Weights of a small multi-label audio tagger.
Model: log mel input, arch tdnn, norm batchnorm, depths [9].
Training: normuon at rate 0.0019, 6400 steps, batches of 384.
Rows from block 6 of a small multi-label audio tagger, named by matrix and row number. Each number is 500 + 50 x the weight over its row's rms, rounded and kept within 0 to 999. All counts start at 0. Numbers have three digits each. After the name is the row's rms in percent of the matrix's.
After each channel's rows are labels from the 100 clips, of 14848, where the channel reaches its highest value: "lies over" is the class under the peak. Only what is clearly more common there than usual is listed. The data: synthesized solo parts of chorales (CocoChorales). In brackets: how many of the 100.
# conv: width-3 conv (model.blocks.6.conv.weight, 320x320x3, each kernel summed), inputs 160-319

conv.5 099:552623552524522543470510424451534466514554433470538472516514525445487475559490482590498476518488519535523510435473506514445505535417429500439473470526534464461402514523431493489435500466487542495490446412436472475440425450467503435477515484475569439481521537474523503526491506510537492594501513590469439493528424546505419480482536469454502465562509481438463477410480473439609485544523598545582425542513425459565466523563494449494322513531522469594506405522526562364511548511556575
lies over: C#4 (57)

conv.98 102:525481509530492544457533510549467490411494506549422515501433512546506504440520438521501488511564489564491442519516521478544589515497505519520552524531507515475563504408449483514497459575502485534502497498529486482507500513445441476494499560559480467451515496511504559512540534500581502467537487453559437291510524442552517538390470596504499524476528470532500507445461453520470498532505517445502416526452507546477537457586582547526435410486531508450524500533481482499552472428521502
lies over: A#2 (31)

conv.212 111:473477458453501565560516517556486501500524519459440457593511519458508507492461571479541504452450457478478576541511445461469451455531467508480492496507365429487469591472503505476516469490515493558603454495457457507562505509548535615574525545501464468482505517540426464537554474466531562539441483444533443477510559605552464470509503403493474480525491458495592467430411402508552516586481442476461508509592530494541432510415564462636504620535545602463467536528537556478422444546478503
lies over: D#5 (96)

conv.26 098:493404484387522519466598503529453446502589540521452499512530482448487561502479549605614510532547532423396474550457535522491512485512493537488529573468560474569510499618552434475487514499507493511489469579482472484476476507505501507536451430452485499424476514488433536560542457474549440435516476448500631474562507519511509487556454533443482544547459479455509532482512440428589536459401451543448479503530584446461508478476436459411493554522499474555469481576511514420597517487473572
lies over: F#5 (86)

conv.36 118:560539522508425482593534501537547495472490404501476458564537482496542493404508465485491536510587452471425378536488439482586522547408539392590560464485524503534385517552539600530541487537503558469526463554542507375476541527452493471478490516446521503486644531550495598482579447488517551512532399557476553493651481554492515433528496525467474476547536458492480501489452462505525462384529533481483451508586478481506390553493475459477553439441465583529593529540539489569506559559509509
lies over: F#5 (99)

conv.31 086:532458463531536576491595608528522537532449521416366577481515480523432519538537554561466566514466555459540509382530557385522511481531474504553560518525505542448439557478515476472547455468452419475480399501445522520568577558520580477491482486386487526519481572451552445516471536524585396401559497487508440481508515528537577466502468524495519450466394405423571565511446531565480502505481589538450479333485478517528501600555511471496469483526531419496508496525485496524477513568544591
lies over: F3 (50); silence (39)

conv.135 086:494482354454517558438492540569523447489466543511500539520469549510537554545497534487531413492523442517546535471535498370519495479695547480471525476429485502511386557488500477385509455492430532489481451460558470521399445518481590532510501465426467491493549565482541495497519558496573524558523555471465481455414418563514491474502567465457563497518509431501502519366491448511504425445449502545579478419510490454503421546577484449554368548518566547538488446445525483496604424514505462
lies over: D#4 (96)

conv.295 094:516510484476522460522540500513525399502465676493469502506495528541565517546511517470475417501508439500484523483430510449514523500505505515510508395440481492512500456480483544499580451493497543493462401424469527552485502518428479511479455516525499546544530570572618530493530531427504514419496499464571525484474540436529523486520569479560491364543550555518523487457510468578491416600498516485520565160453473511552582506538509513500609529438541472463462498563503501486467417491450399
lies over: silence (31)

conv.266 107:547507494566511525450556516533440519532482455462538534548510512516600491542423431501405475496483458529553384587728472530535544482534519441464559461517531531491544528490428484466548482427477571478449511410531465540507526529517464497548517469465490498489517407488492474476468522485603538541480504544533457421537485498383511447521609532458479431580406552554505476438467495510639500490429486458537453587577382550463482477527564508508551534434514484469528433532480579457527413544483469
lies over: F#3 (86)

conv.77 108:496518491557446611526475480510353425490447495481484532450552475525484592464593548442504465514395504535488508481511478477449451489473509475506551450553543491555480521597520707449485516499549457535577529441526529502491505521506464491480548529499494483489548476522435534501477536467443544532481521426543419488468536435484480585442459435552483486598545491510517523518565456449542516505495460470480510532449504479502480545417571491455567458503489460359501481504551631490577526397495483
lies over: E4 (99)

conv.196 107:462490556428466503510485530483505485503570577454479572494453521478475556556392515520566509565502523515577586450477527542593445465520533503609499454433462513540322404585515476403525514499474503489469515518539487496511521476509496456491469579541493476457530516522460482509512541455564501507512436527428552567546500483487536468555504388511481490502445469501496565485552516382487518486507528471534524465542503502556391295522497480563474577461513497523534477529384469566452477556504486
lies over: B4 (82)

conv.13 120:557409489447510471506471522498528471475468552440474515429527477539462584575461463519531400490510486609571500557584477480466510534528464343446500527453461450538335513571445489406550410504538568448467512550531481604520453452483456416442479479591501488450519489510592542490500521559485447406437507524532569507574495488469496564439516527516504483573494510528487537457575442482537569528471506532559483510487514496485520468436514491487478391536536528506569527452502545503490538512527467
lies over: F5 (81)

conv.204 122:483380453490527560376547485471534435491502499492463571450465518523545437439488574530506513455510523521493539594395395506547514508412460515578542539513540410507469494569518509420556463551435557458573473563517479491551469510516378506490536512524491376484505473567441517641693431457440374489451428545552481508559486493567489499475482472444473506546429485526544502430464483440537470448512514506548473539462566441490465443417490512507522543550422520518497469475497536462480617400443462
lies over: E3 (63)

conv.109 108:499572600510573494518493486534469486473460461418360526560514492515534478566511550533499529517423480486596528488492495578474505522602503549493518553489545405526549519591455488466500478360556514472534531496490498548443484530496423428512467431458469423527522529444495508708525514490599459492550583474444549491537495516417486522494496511498443493489477492482402453342498503509510546468524526475480544553471624610535511378519426511562461543552493500532373468505491496521549459541552471
lies over: D#3 (66); D#4 (32)

conv.35 100:577479433565491458544496558481530439479448400546501457437518504523498492463455499502473551496478489499391478479539497585506641503462524544348523502461468528553523549506452464556491432551601591437578484495471452528566515543449551579489558465518480451481483489428484488470456478540473466455505497512456536412546460555441468551469580439517484518440519483425573411522517496451575460328541479535459476462512496541499519531486472465560418514560509436526618510424493521588471470528445436
lies over: A4 (53)

conv.17 108:464531476523591486515454424495534493583449438509442492418567482512540495587491469591469522574525590614609620488540517507565559527416410369544577489455486480521517457512463521476546527535478538484545469426472511529553594458441506614496511466507451455443549551574484472492536502524459443475461511507408552505555441492461488505447549560464495477587556446496464541495539522496431491410475504587515525506489520539500572521537579561515446372491438449531425402420532547443492483507569460
lies over: B4 (52); F5 (27)

conv.68 114:525464484441510544594498525510524433462494491503527515535452478584470526557498453522440631513633564507463591499538515526498575500532519620494516469486461243491434694564559525475522481505517468509573530503499494406484554526499447477445451505451525508533470531513449507547522484538501493545531472461568569500452430517520488449451416454516524553385507446545506554403602553525475577511551507567484500488479557487526445500479478532503455434557504535591444517525467470513390477622544397
lies over: F#5 (76)

conv.70 111:573566417427539555455519602538429460575566528469520457477556530570471445366513535469503458421500441486474459503431507488476398496538525504456508556482477457529536561528450471573475483482563545583552589474497488412544455471594446468478549523497533487565420543519555543555507489464482534526495556480516491511536554557422473490425476540499499490578492519484550461428468507519519583512506554543451527521488592535504463611405434491511458589497479458486418530380529485429509570513499601
lies over: G4 (27)

conv.95 106:544493484478475420498567480497557442529489498534586505489454417512479554559432525535454529558489499702629356502467500506470475492532527488410517518575424494460384527532483558454543480528473588475294493473513509611474379464568458463542438514589446485507494480463504520492440529556461498389492443604535534476498537503406468579471475505495515441599473515460533516462458553487439520414488519551515533470510516430504512458501603508384523282483551498429572528544478541464488417561590471
lies over: F5 (98)

conv.64 092:546535543573505500543479437471720508592478463569504423418621430495394475425475550503486551475504594558524531376490501443545496512537516497469497432588480503558466461523515511569488507482540518453478516461414545488497494452496541478578504555459600537512409428567392530553522505511461540464512498499452511461548476553471522495509473549490553629542486431630478533519514546476552533503510492563530413808513454526523525491506525504507437504547534394513496461454499537569501533468476528
lies over: G5 (52)

conv.289 094:518422398481396502480510515503463570530514470502432566517447444478517474481539429532611481473519411537451516504431490565453508553486500542475551462467479501544477489474546461425486526451414430488444410524512458473500487439444462486570576575432433516512497516503553435412376494537374499495548491490496516467549478498497469501514519445551482628480604576521510513525515495448568424529427445529520477497479471471467518482503515539441468525482545529564543543475413410482474290471566513
lies over: G#3 (52)

conv.225 100:518480607586490523547449558552529589469435547471585479454409474519397484426489525426482565462504513515512539565562530495467583494466558554455545529511407491470485461430417502494489425453455525540525517553657532466465512492490510504522395580517444524512502546562492489481563499547537591510549461483426501494450508471485478377398592551506535455487505467541590486546523456541526518439611498445542555530524457571510466527472441453488427429471470467449477538423504447558530532534545394
lies over: F#3 (63)

conv.315 100:446475490486654419438504481532515473559488475530500441515606495470558521528461560504522526547370459376304531530418438494495401546489478488546389487590552501459479526532521330483508471568498609512530543530489465532554524461440469584498503581490513475565533513473516492540503505501479460485412489588550604521435514573493495503500501505377604535602506504515544452469482506521485527483574557461562530442535463547422569527486602489521420523482473472475440490500493464411509504458469536
lies over: F4 (46); B4 (31)

conv.144 097:497517572550482490504463447509466392564423467486592457525492493546487468428506570509451455526494472532544548539547513511547472494530498525409521503542561589440568463505495547491502495474519554441498474512490492475485500533515475436435474514466528524526486485551504558515519517512575567593516481475560430516525479517408489487449581499465584536430444482528517344448470490475477414495510515492570481525490491558504481530436596484425516462433427494466634509516386453512526496433469419
lies over: G#3 (41)

conv.46 113:520485574523506457565506484524520421548531465534551452516550452547541491590500515519536507514472460474520439556498475543502485441580454371619449505454534501546406545444589511496485544534579471494593484493559532525445433535500517510505487567389467456475557418477540550490539492473496479500405582551437458522522535490409540529561462489439577444565569513479530444456544410423549432476478417474491448496529488457414508515521552466522496320543489482454479465473510433522516434581583506
lies over: D5 (95)

conv.150 105:459478605475499598453487493505475492369484494457422445484517497452459467466448534576531559481515435517541521500570459462474442532568499525517491560491387488461448553511443561493482451449470506529436477458516445530522362505549479512450558560567530422532502423459522473600566492467533473518515569511489438436512550482549475543492530442499497482588478492446554464571439390472534519490569480477544449497502430430529491419473517486405519624575509451515549537527485544459578560520484557
lies over: D#5 (99)

conv.180 093:506541602505498488504524514430494394515548601508514482491523505484536514455477351623500548515469482438424396468470465499440470434471514536510485423532490494524487412482475414482538397488470601460510505455500440513477425441491431412501468597406492547471508572481465486505420322545434480449503467508508499486475484530443426543437491407424457544650563478530517510309417533519594408499490585449550498510491448489496528504514539435546413540483469473487550484550547476528543410542531499
lies over: F4 (47); C5 (26)

conv.10 099:491563477444466573457508529475467468549351491505468451526537507521490531510487476491535591471396569483561474590432472554571494427544500464580556487497449554566526400507477599493483541457481430533429522403527479604475535466527484518427480541484440375602532571550457477464524476445494549439474597561411480505478493505461502506496485520503537512505511526392484469577492524503488461501556487515581534452559435426520539438492524471454533487534546532484477502537597568491509366531566509
lies over: F3 (84)

conv.66 090:550554448533461513433487466466485514405520550524510478466556453515517460545495511601533431397591504496512548541492445473478550471522456560502540440518533524508601314454437518518519472473487612430490464491526462522467447434497520458526465611390599488491534488624493580473510455483442557516482501505417449472510423503545441497324527519526452467641502541446511501542458517491495391481523463537594512519558338447532593463480434487553488410490493508559540496500531577569528436439497503
lies over: C#4 (53); A4 (30)

conv.275 106:501523607461565474508511523526525472468520499459526460519533486479453452452378601371513574464464476490543489527498517522483404482518465523405523461527571475498492516613419538514497493511538540491570454459515418475508510457476409437536434519428524463476548476556575458612543514439511452463499557480478571452562448594596452489524490390420448562620469482491463430471467511433555488495552446577522528510492537551552465517456478478458536472473488462551520407577425576582520502493510562
lies over: A4 (31)

conv.282 112:532508541501498543538524538484498533507556438507585470527522533474501522572491398586498421492486364450454555407499521550536495660484542569584558526510536483439522501465508468483430490494519433498497529564461491606483506538503481474525412555472503421499476505255519367476355470549517511468548552506503470511451442474522531434572540594489486511404450435462557507457439505517465468479478544375415503445450532555495435481502507581468550533467516477478595503485524479511540525534549596
lies over: C#4 (99)

conv.96 075:480451565546468432518516431529472552564475535507490428455490475397548514461356599509509509488487528418498415487591367539419396468610490498468451466495496553445459530508441543547489510421514622527549475448440456424496578486467514503549455461537437460496544479478491465473505501490550508522393490546441574535486505574508475542559525475451429443581476554492474388476495425345477433486526470474558520431540410500558541434502565502538475510396498494518479483507504552462635443517466478
lies over: D#4 (51)

conv.221 089:453538552493474514538497531527486477512486423509456389599575474488391560525493551492598573569541560485487473452548468549547502492528549550492528538528398466504461533563414509556489540520496433490459519443542440501521518447508490481478537355437560275518556535466441548516484507531514421558437442586515463533509459435431514479454437496518472475479589476321512437460449453452478488577504574413503398443521572469499470568582446468482565466485494466467563491580542495467502509532548495
lies over: G#4 (27)

conv.314 091:524547536481439565513537479494436489456527722511482495495545485448531500517485530611488565518526515546521435515563533552508508498429444490529597597573575465576440487518502444522524431519481524568616473559508528524468535570466507482355483511468517498552504558436530520488468527442566470532386480439427499584551451528555542540432445477447461479412552522394540504423437484497437573466529546488549536592414535505480480424505460521475362600498481470489508476438496497540531477479588494
lies over: F#5 (60)

conv.190 101:586481544462574520435545432499485490531564524466571534492502482427497555491466582533478549498469503445527525449460418394482510482482509607501514529437548489497533490457611485494473525435480475482625483428494398442498527477511463494487415490525464544550489554495475522529490577516475483614434565619556513480458557534373450520523428543494581498574532413525430477508579522546448576487548547453499459578460526401469495572523543506560460422486523390571380515493530545373540538414530501
lies over: G4 (45); G5 (34)

conv.169 090:498547609476515420524492504447521496551493603443478460487454495607548539501485512475467523428506597446378437469583478479549548499635447482403573540526604476478494519532468441489521453524484547469492541460471427481466422389514450498489517489395442525409473478565513475519592496540482470588516526524507447530554386561575483520490495472453554542532450573557485511491514485523504485446446569515473467523564470500482515494411426420493467532552437503597496498565551499419536566509407495
lies over: G#5 (58)

conv.274 100:479520495458388467469551473473485504487458504501488461462452516486463500486529432492474478336589502526493510486492494481550432451464522467550502531508440522506545558427506539537419463473566436516494439478512528528432246522589491503565520475417527504526552490495446545491481396443547516484557532553524315492559578478548470553523461503528474518341473519555455492579443474506476478529520504502567528538445554351474455487543388420523545471510561518408539515545468559511537420586570546
lies over: F3 (25)

conv.244 090:529450483465431458448398483540453528461572565366500493449481586492431493514498454477538507465557446504547584458510574626594524439497438460477555568416468519563524481479482432477518483477525484455524527432500623519549544475498517603438494429555505415556446568475535490447481492465455529546507570481460489465551448542529527524611553448478537387416494549446504506489516563560499507518477505475435472576528584495498491492472569488468455538441480492480515428474430372491498424423499453
lies over: F5 (28)

conv.32 105:554488467530547589521531528507542395582571408525486543497479500590498487581524491535450447439483517511442538509509508582571580543422554565526646458473594519481477467566478500466510499536537498483493511545518509563447517488527601524456518540468543512395487522544472495454497515528505522509529463465525444532597487444474489459467452553473456484444476486493447509489519464498550487501251608497474533530608523555501475531452464494564550578470471448584543502516478489502467463506439439
lies over: silence (44)

conv.33 106:572509578439589528519554395488491440548409445558518502460424512508543447536517489513536521623485477505563539522481499525406573539478479585598479451452547497508504565499500483515499580471439509518435492551514510389503603378421492421533433520504433443554547496426524554495458565497498490497449408434531621450516363462526489458469493584447523561559458526502445470449522487511526410463511486486439412544515447583495591485554596518448483453484543532471511500609549483451393492501443509
lies over: B4 (35); G5 (33)

conv.6 068:547594473530496486567502468542599586505505517492532535513492514477521498566509471562434486513474389528476595465511469495574461515542511551586548522513379483536559541583492590573513538464588449545597556498473522458478521484551552475499458530536423564504448614412533400532286422533410486495494499486467476497480507487504478377523527495503444426476517441504472545540417469469538503543503501434445490538525578540557491451595493483522481474526529543450475471472478459484503298597537512
lies over: D3 (37)

conv.288 105:487450582564489554473542521581445568390458546396423495455449471553455500512469512535526461469459406442554449476568443486542531552521549547484485439524462534550518493434455564546445485476495448445546456476426549494572505481467468469541514443545402436431432501536571504514461406521460516520574495496413490481457449495486483511527548444467453521501586555436468512578459490499437445561614513407587446470416456500501519522515518470505524387528573526503536543496529484442581418387576542
lies over: G#3 (87)

conv.306 112:546434476505467545539503644511489594503558524418445500457496584497494448501457588509498495494435529435523435510674483549482480523496529547507393483495454523538487482558523523519479476400507523453485493414531506452579515450598450361433440493491478506510562490516483442515474461478587519576480508551483459594592429603359554435587557484483568489512528497487508507480443528507510484483523531489530491454473453504496453532467416463538483530511480507552496519393488491440496438560489563
lies over: G4 (74)

conv.294 087:516452532511517502528422523486497537559413519531418550441464522591535506537492509549509542513601424417409528498517485501693591487423536552584505412547489480403533404541495497486387481402472428449571497505523475463532488526467461564450552510393507541527397583456440484517465410564549456564522470518550483476437448428561500431549523489477456589451528592511515515527544599450530453553415540515466511538508486585498442407513445531484536560467465485513492543479460389520507452492349486
lies over: G#5 (97)

conv.256 107:405553493442537562501553460522512472459513494462474502524472532550502439446511413434524394488487530502460461518601570567449552476556458513541531537425456491510423477466504540507525446486459450440540501573489407494508512519491455523464572540520456513515489470555516482424573541512493445547466513523434506559559416413381476562528579430555481524495586527494488544536531497483520419545395484525488499510420458455540448504389458510524527557459552495547531434487552497388502588475399548
lies over: E4 (79)

conv.110 097:533486541459463509431532520525479467470490373500468545386577553428579482534431553520432538490472552586520504503454451456534528487440490467537554584413497433581475498506507496546452432447523531506523562477592495584422477532586537522487387377513507577488448566398415530565479534460498457482460529502508535498446434488418558500487511470480527484507478409599500376491524521501521453535508492488511534586547477374500526545527492489564566503503537458579436515510458548484511551496550441
lies over: C#4 (82)

conv.128 103:439663494473573509487390447557460534465450575470492435511527489502513469553415562511573545445502626440445553470483483504479490412510458320585599440465582516481442538565474498471510542478445527479464490364464418516575534418548520454483556504520522449434521483423531493568502494440616580486390526552459455491560555497505449545516453541483525482510465476488384425516470456481534550488543471504528453497536564474533530447531484448547525548507437553487491415493571504462615595449488608
lies over: D3 (83)

conv.254 093:548547505526459432478401521521485523425511558509503494510491519480481503560515456530517445476572414469496506534518575549436454485516529494427521555467581503566488443514483481525535584635550522545627488498459467479449491508476565474510574501583526466463480465505526549457551518565423531679495478460471443468508573512530508434525634420493470464548524498478545551478524550517519482461562468520533532578542531453570411460477590557573499519440462495532452479459436510485505542375494515
lies over: silence (72)

conv.37 102:546559468477522450503501507537576496479528537481509457483526560552435491415504467499532484522539493515489457460437440451452479487531522542454506411516442500473527500458462498518482391502503522569545575456449482520591436392456465432638450486553553409528504410473595584428516492544518602512492510549485439434434457450475469550440430488497537546579494492514504495526457449532480499568584534515487417585500461537419545462541481530474544408540610567494548551453622524395529572490574491
lies over: G#3 (74)

conv.91 083:471460541545403559576469567491555450466531625489482429467483499570434563450432471543493433522495486495504575527420549552536505495478483442508465462454457542502500437522542594443459483423544499566546579501464543455615516480550449386565426597430524525485495507493462546557484445401512485455567560491450527545439500491505553524527453559522508412492439449545491516505438509522528487495468480514563526511540476539536591461444473478434577457477534509493420527502504514515455500526387528
lies over: G#4 (43); A4 (36)

conv.160 092:558503522482552470505546491448562544539538546420543514474577500489506422437425526508517586617491562472497459506467432460528508482535561590540491434497488473478494463506489480449521495509455584435512466573460485428540475493484488449482436508531581440620423495496529521522611520566516527485460448558478528513515451474505496419537484527400618410637521499526473520510486544430567574480462612503526470550487492436480466463444546542579425347502505482521437502513512444435512486479430472
lies over: F4 (67)

conv.189 105:530537526461604569530486510547535482466524550510519491522486457486512453480499568412498558617461477432434508570464490543417529546484505431521499480547576494425455475500506452524515538533570524510485555510455431437605694470447551419466487498641435518453520501531582553447526613491476572517455452418474667502494456481434491489478474554450568513595581487507518418423473541513505571514420494487470473507477425650510462566462605542485484434494438573464514463484533403483480570446389555
lies over: B4 (92)

conv.296 111:526510483442580477490481438481542559506439494425486419528585459536558466516565571477499565529453490440502377451549424517416447439444571587507501495463497392509542661542493529525508444376534478512525525520510368499524382553505549541455520517443474500503530561442531473605409462536521405467419595570554477477540493476444492624498448512454496510511413505591426466501428483557510491530534498459482510492504520428470520539480501514405447414550461489453436438479563456409492476576512521
lies over: D5 (34); C5 (33)

conv.104 108:485474485526479489510431444478559595518482529429455508517534489509550477508513534468535564424474512460418410403575542487469587539455469439541467434504604547445481523434552520434516523447543543537511478449476484571400462527457485597550425554513453470513515457597433520519552499500453482613481484573523447462514523450415494608447499402493531570553520536580559480557583448465549579507522467498466461518602469457518478438511546459498497491497483503432515686461499421454518432543457483
lies over: D5 (38); D#5 (38)

conv.191 097:535650553555579485577492428543454322514526461443470483471458449503471497499488374540434408504429543534506518463445532462561493440540468509431555464486478427515418543461404463563527423521585544473604421493405511481393528476515510639523493458512472483495534465534418530522510549477477550460464510480467424482539479490513472525485487492468443512521482401513447480425485514457524421504521537544540426352527475481474599414537498459508446527528478329530470419487514554468502486520533453
lies over: C#4 (52); D4 (28)

conv.192 114:470498418518500524436516420495461330552494493579536509561476474439518524456484475552546500471476558444421585514419540523414540502539473476617447505493568482491514513404460391460425457457433452505472479509481489603501479450506496508515442529406508486538467472441454500477589478495649492447474546523540515479347445589514455574455370524433635485514475524499504438434508430492533484557442436463507491485533456498457454485554521476529513505519487484548522465445492499503512515495472490
lies over: F3 (39)

conv.258 101:498551523518551476484610510421461556513581476466399476491497472513477546520390534523546498569520468536594467459566595478563519419523410572536613521375477507563474474502512469490443488547504489461555445566476461522508536376583435458510402480463501536514493571475526456437509474570615460559434625417472466506449522429601485523512513383467478468576515526567566560483543502581561457477466562530457473381507505490555557370535467508442499527430513415535519473544484486521514455488458412
lies over: A#2 (30)

conv.107 095:583471527598512518492461502444509540485490437489507487501424491442534453482558410540506478463476520387462366439487449459519544445437553481535543485514463500534525378427382574460504545499434496586392417424506447503424453513498498550503484508474486531528600435477524462454484465545514503366477541473512563565559433480510443529527476547551393519550531549503448491517566444427517579499448555419462573489492438447497495433486436577541520486510425466442558525585498504473532524422426461
lies over: G5 (26); G#4 (26)

conv.19 104:506365525589457458492487531516446552432540409515513517492524529472490498480434420571495451438489505436506382597489417496590511484544529539557502479550518491522405492496439505505528456404426463429467504549583543419490395469454580477520526591452511470546589420494470596491559411565476492464458592488481524472431502510462439400516495536455522416474447705481495517515473555504487366432521514488487503521430364494585488572527481502617527480568520471535431428495461432481509542466559527
lies over: F#5 (90)

conv.116 100:593467560472410506510463490460547474540559549497463493486475495534524454539515468461575541432521541469486525528471490505591568497482476541566499509525470565526491388504527469495466520538505572458435523467494383466499364505417482476489567481505502465527508494541503577467535485485476587576496551445557535418540562528533486497496502527458448416661421611503478481559504542439508521536515476476508502501501468511516396486512404468596464501492465549484533505467491538472472487458531539
lies over: G#5 (45); G5 (39)

conv.280 106:466564417518455536537520515458539403474538545489583444535476476520467509487465545461473500492529558438496525506653459490427518455420503487525428499460504483528452519435489494435473505552512589536532496451573460477519548485500450517460548425487493484493554512483512487329579510447455509523496529532575406521546460523453446463459493527483552565474483481484539370502478468492456614492299461532422522516545463452488406467487530410499522491456411486550488518539428517469515579500492517
lies over: E3 (41); B3 (30)

conv.129 097:434494437404501536451550525453491510567518495488554566509555513440517464563475468520450453534458563497530489398429578465453524444504481468542641546499525476469462478608520452531497482534473525516571493506501414533555486467566590511478467492501490557372487510489523451396482436538506406462439511491528462595497487523494543479460486466499412486498447519499476664530489464518530553509394523516398576515532630491570448429551481520517516663417458523494525451524543460498486484500453493
lies over: A#2 (39); silence (36)

conv.307 079:512446545540497519515416523468474624403512521527537511528491532527558506454498422473403440485600357540497521490502582420526511559458498587416493463447547529462515488544489507507539548524567538441597480471541520476390439499502551529488552562592466525471540482518460562530514445529340503647562435518465540491479552409523461429549561431507486512531556433504596543430529512513482466449509511543477453462520541499495419501483546563542588535448558488559496579559495551509470530457504497
lies over: silence (32)

conv.214 118:427584463484558434513598446447535525488498408509612473486539469451518519364454559472481514588469538440395308480408502483445448442497474528556583550485488541491588560482467429469493538578540541411481541548461421548510435473498510379430573492553452549413449571452536538441492477570561432356471544527560596425511517538468479573485493507497435557491550482519605469470423523504487460444381553551425464469455547470521610582531500473488545590492488480462518373511583488503458545420415571
lies over: A#2 (37)

conv.267 095:539551484421543472415472535505395524597524515543501451511418419462494481478465473455504456426436401468409543455490458555464444472498491426466492513489554517560496542528530476551489514499581512533465586411464464543455475453516343412474522428508413542525486492498621505548454509495435538560508496493483533501552488485502588544576537443464602539563539452519520374461507476504472591483627571478461506428549524556441518559551496483485489504493535451396480474488512509413608554550509547
lies over: D3 (31); D#3 (27)

conv.260 105:481460442475422429571479507428549544519472485470476403524577472531497578479481551533504577433550486539433519478519461499518432426418478565430374483549414503483525505543508471505419500534502542425547496445505456558463485454571535506568400548397530507486466529513475422571494423492481482501532434488474505498427516622494486492512563467492456520508452563480563466487422473433502476498436451540476536461492462559471477408487488446515426490477448469572556509458466454660473503510568531
lies over: A4 (95)

conv.73 098:537555498556530530582448475456493517473568516453435409511563529503495516482452455449556511460511553468536495504407469347500421486494472475458480524485534550492462508479441507526537461475547423615479470509455532621531556448527494486475534475521498559499443483541434547382525581426457745462563490446501458440500448477512507532495427518549480497432477460505491404439563489499532623505480500501514493486454539624528556517422507546549494478439434501456548449444465455517556502394492560
lies over: D3 (82)

conv.141 105:601507447521540504596496533529438460572494478481527476550513464529510502585480480481471466510431484567548477506480542486505555471549522501503614491490532544485406443576500545472543472550479507415462454566506469538509478501492562544495581512481467530529439508470410494571498525472480528448479474504593495543630502457492490432418585541533402466512482452496543478483550422511500499458336545494483471474485560509529436501471447447562425547494460448591461505571489497507533470547470427
lies over: F#3 (44); D#3 (29)

conv.183 086:501490565529518545537416500563511575475476409433497332488536487513439573489483526516456514563538477505455524384515532675497552494516540510555469397488398481493511503484491518580371512471512527546415534530437426521541544552411513496522455532622518355541468531508545526522563500516497492477500436561430534561490472496522452539542512537520438526529526585513512506550471556548469469491624574457527514507525520518465501533506477501562420512490515499490413549521489429576457577486522441
lies over: G4 (30)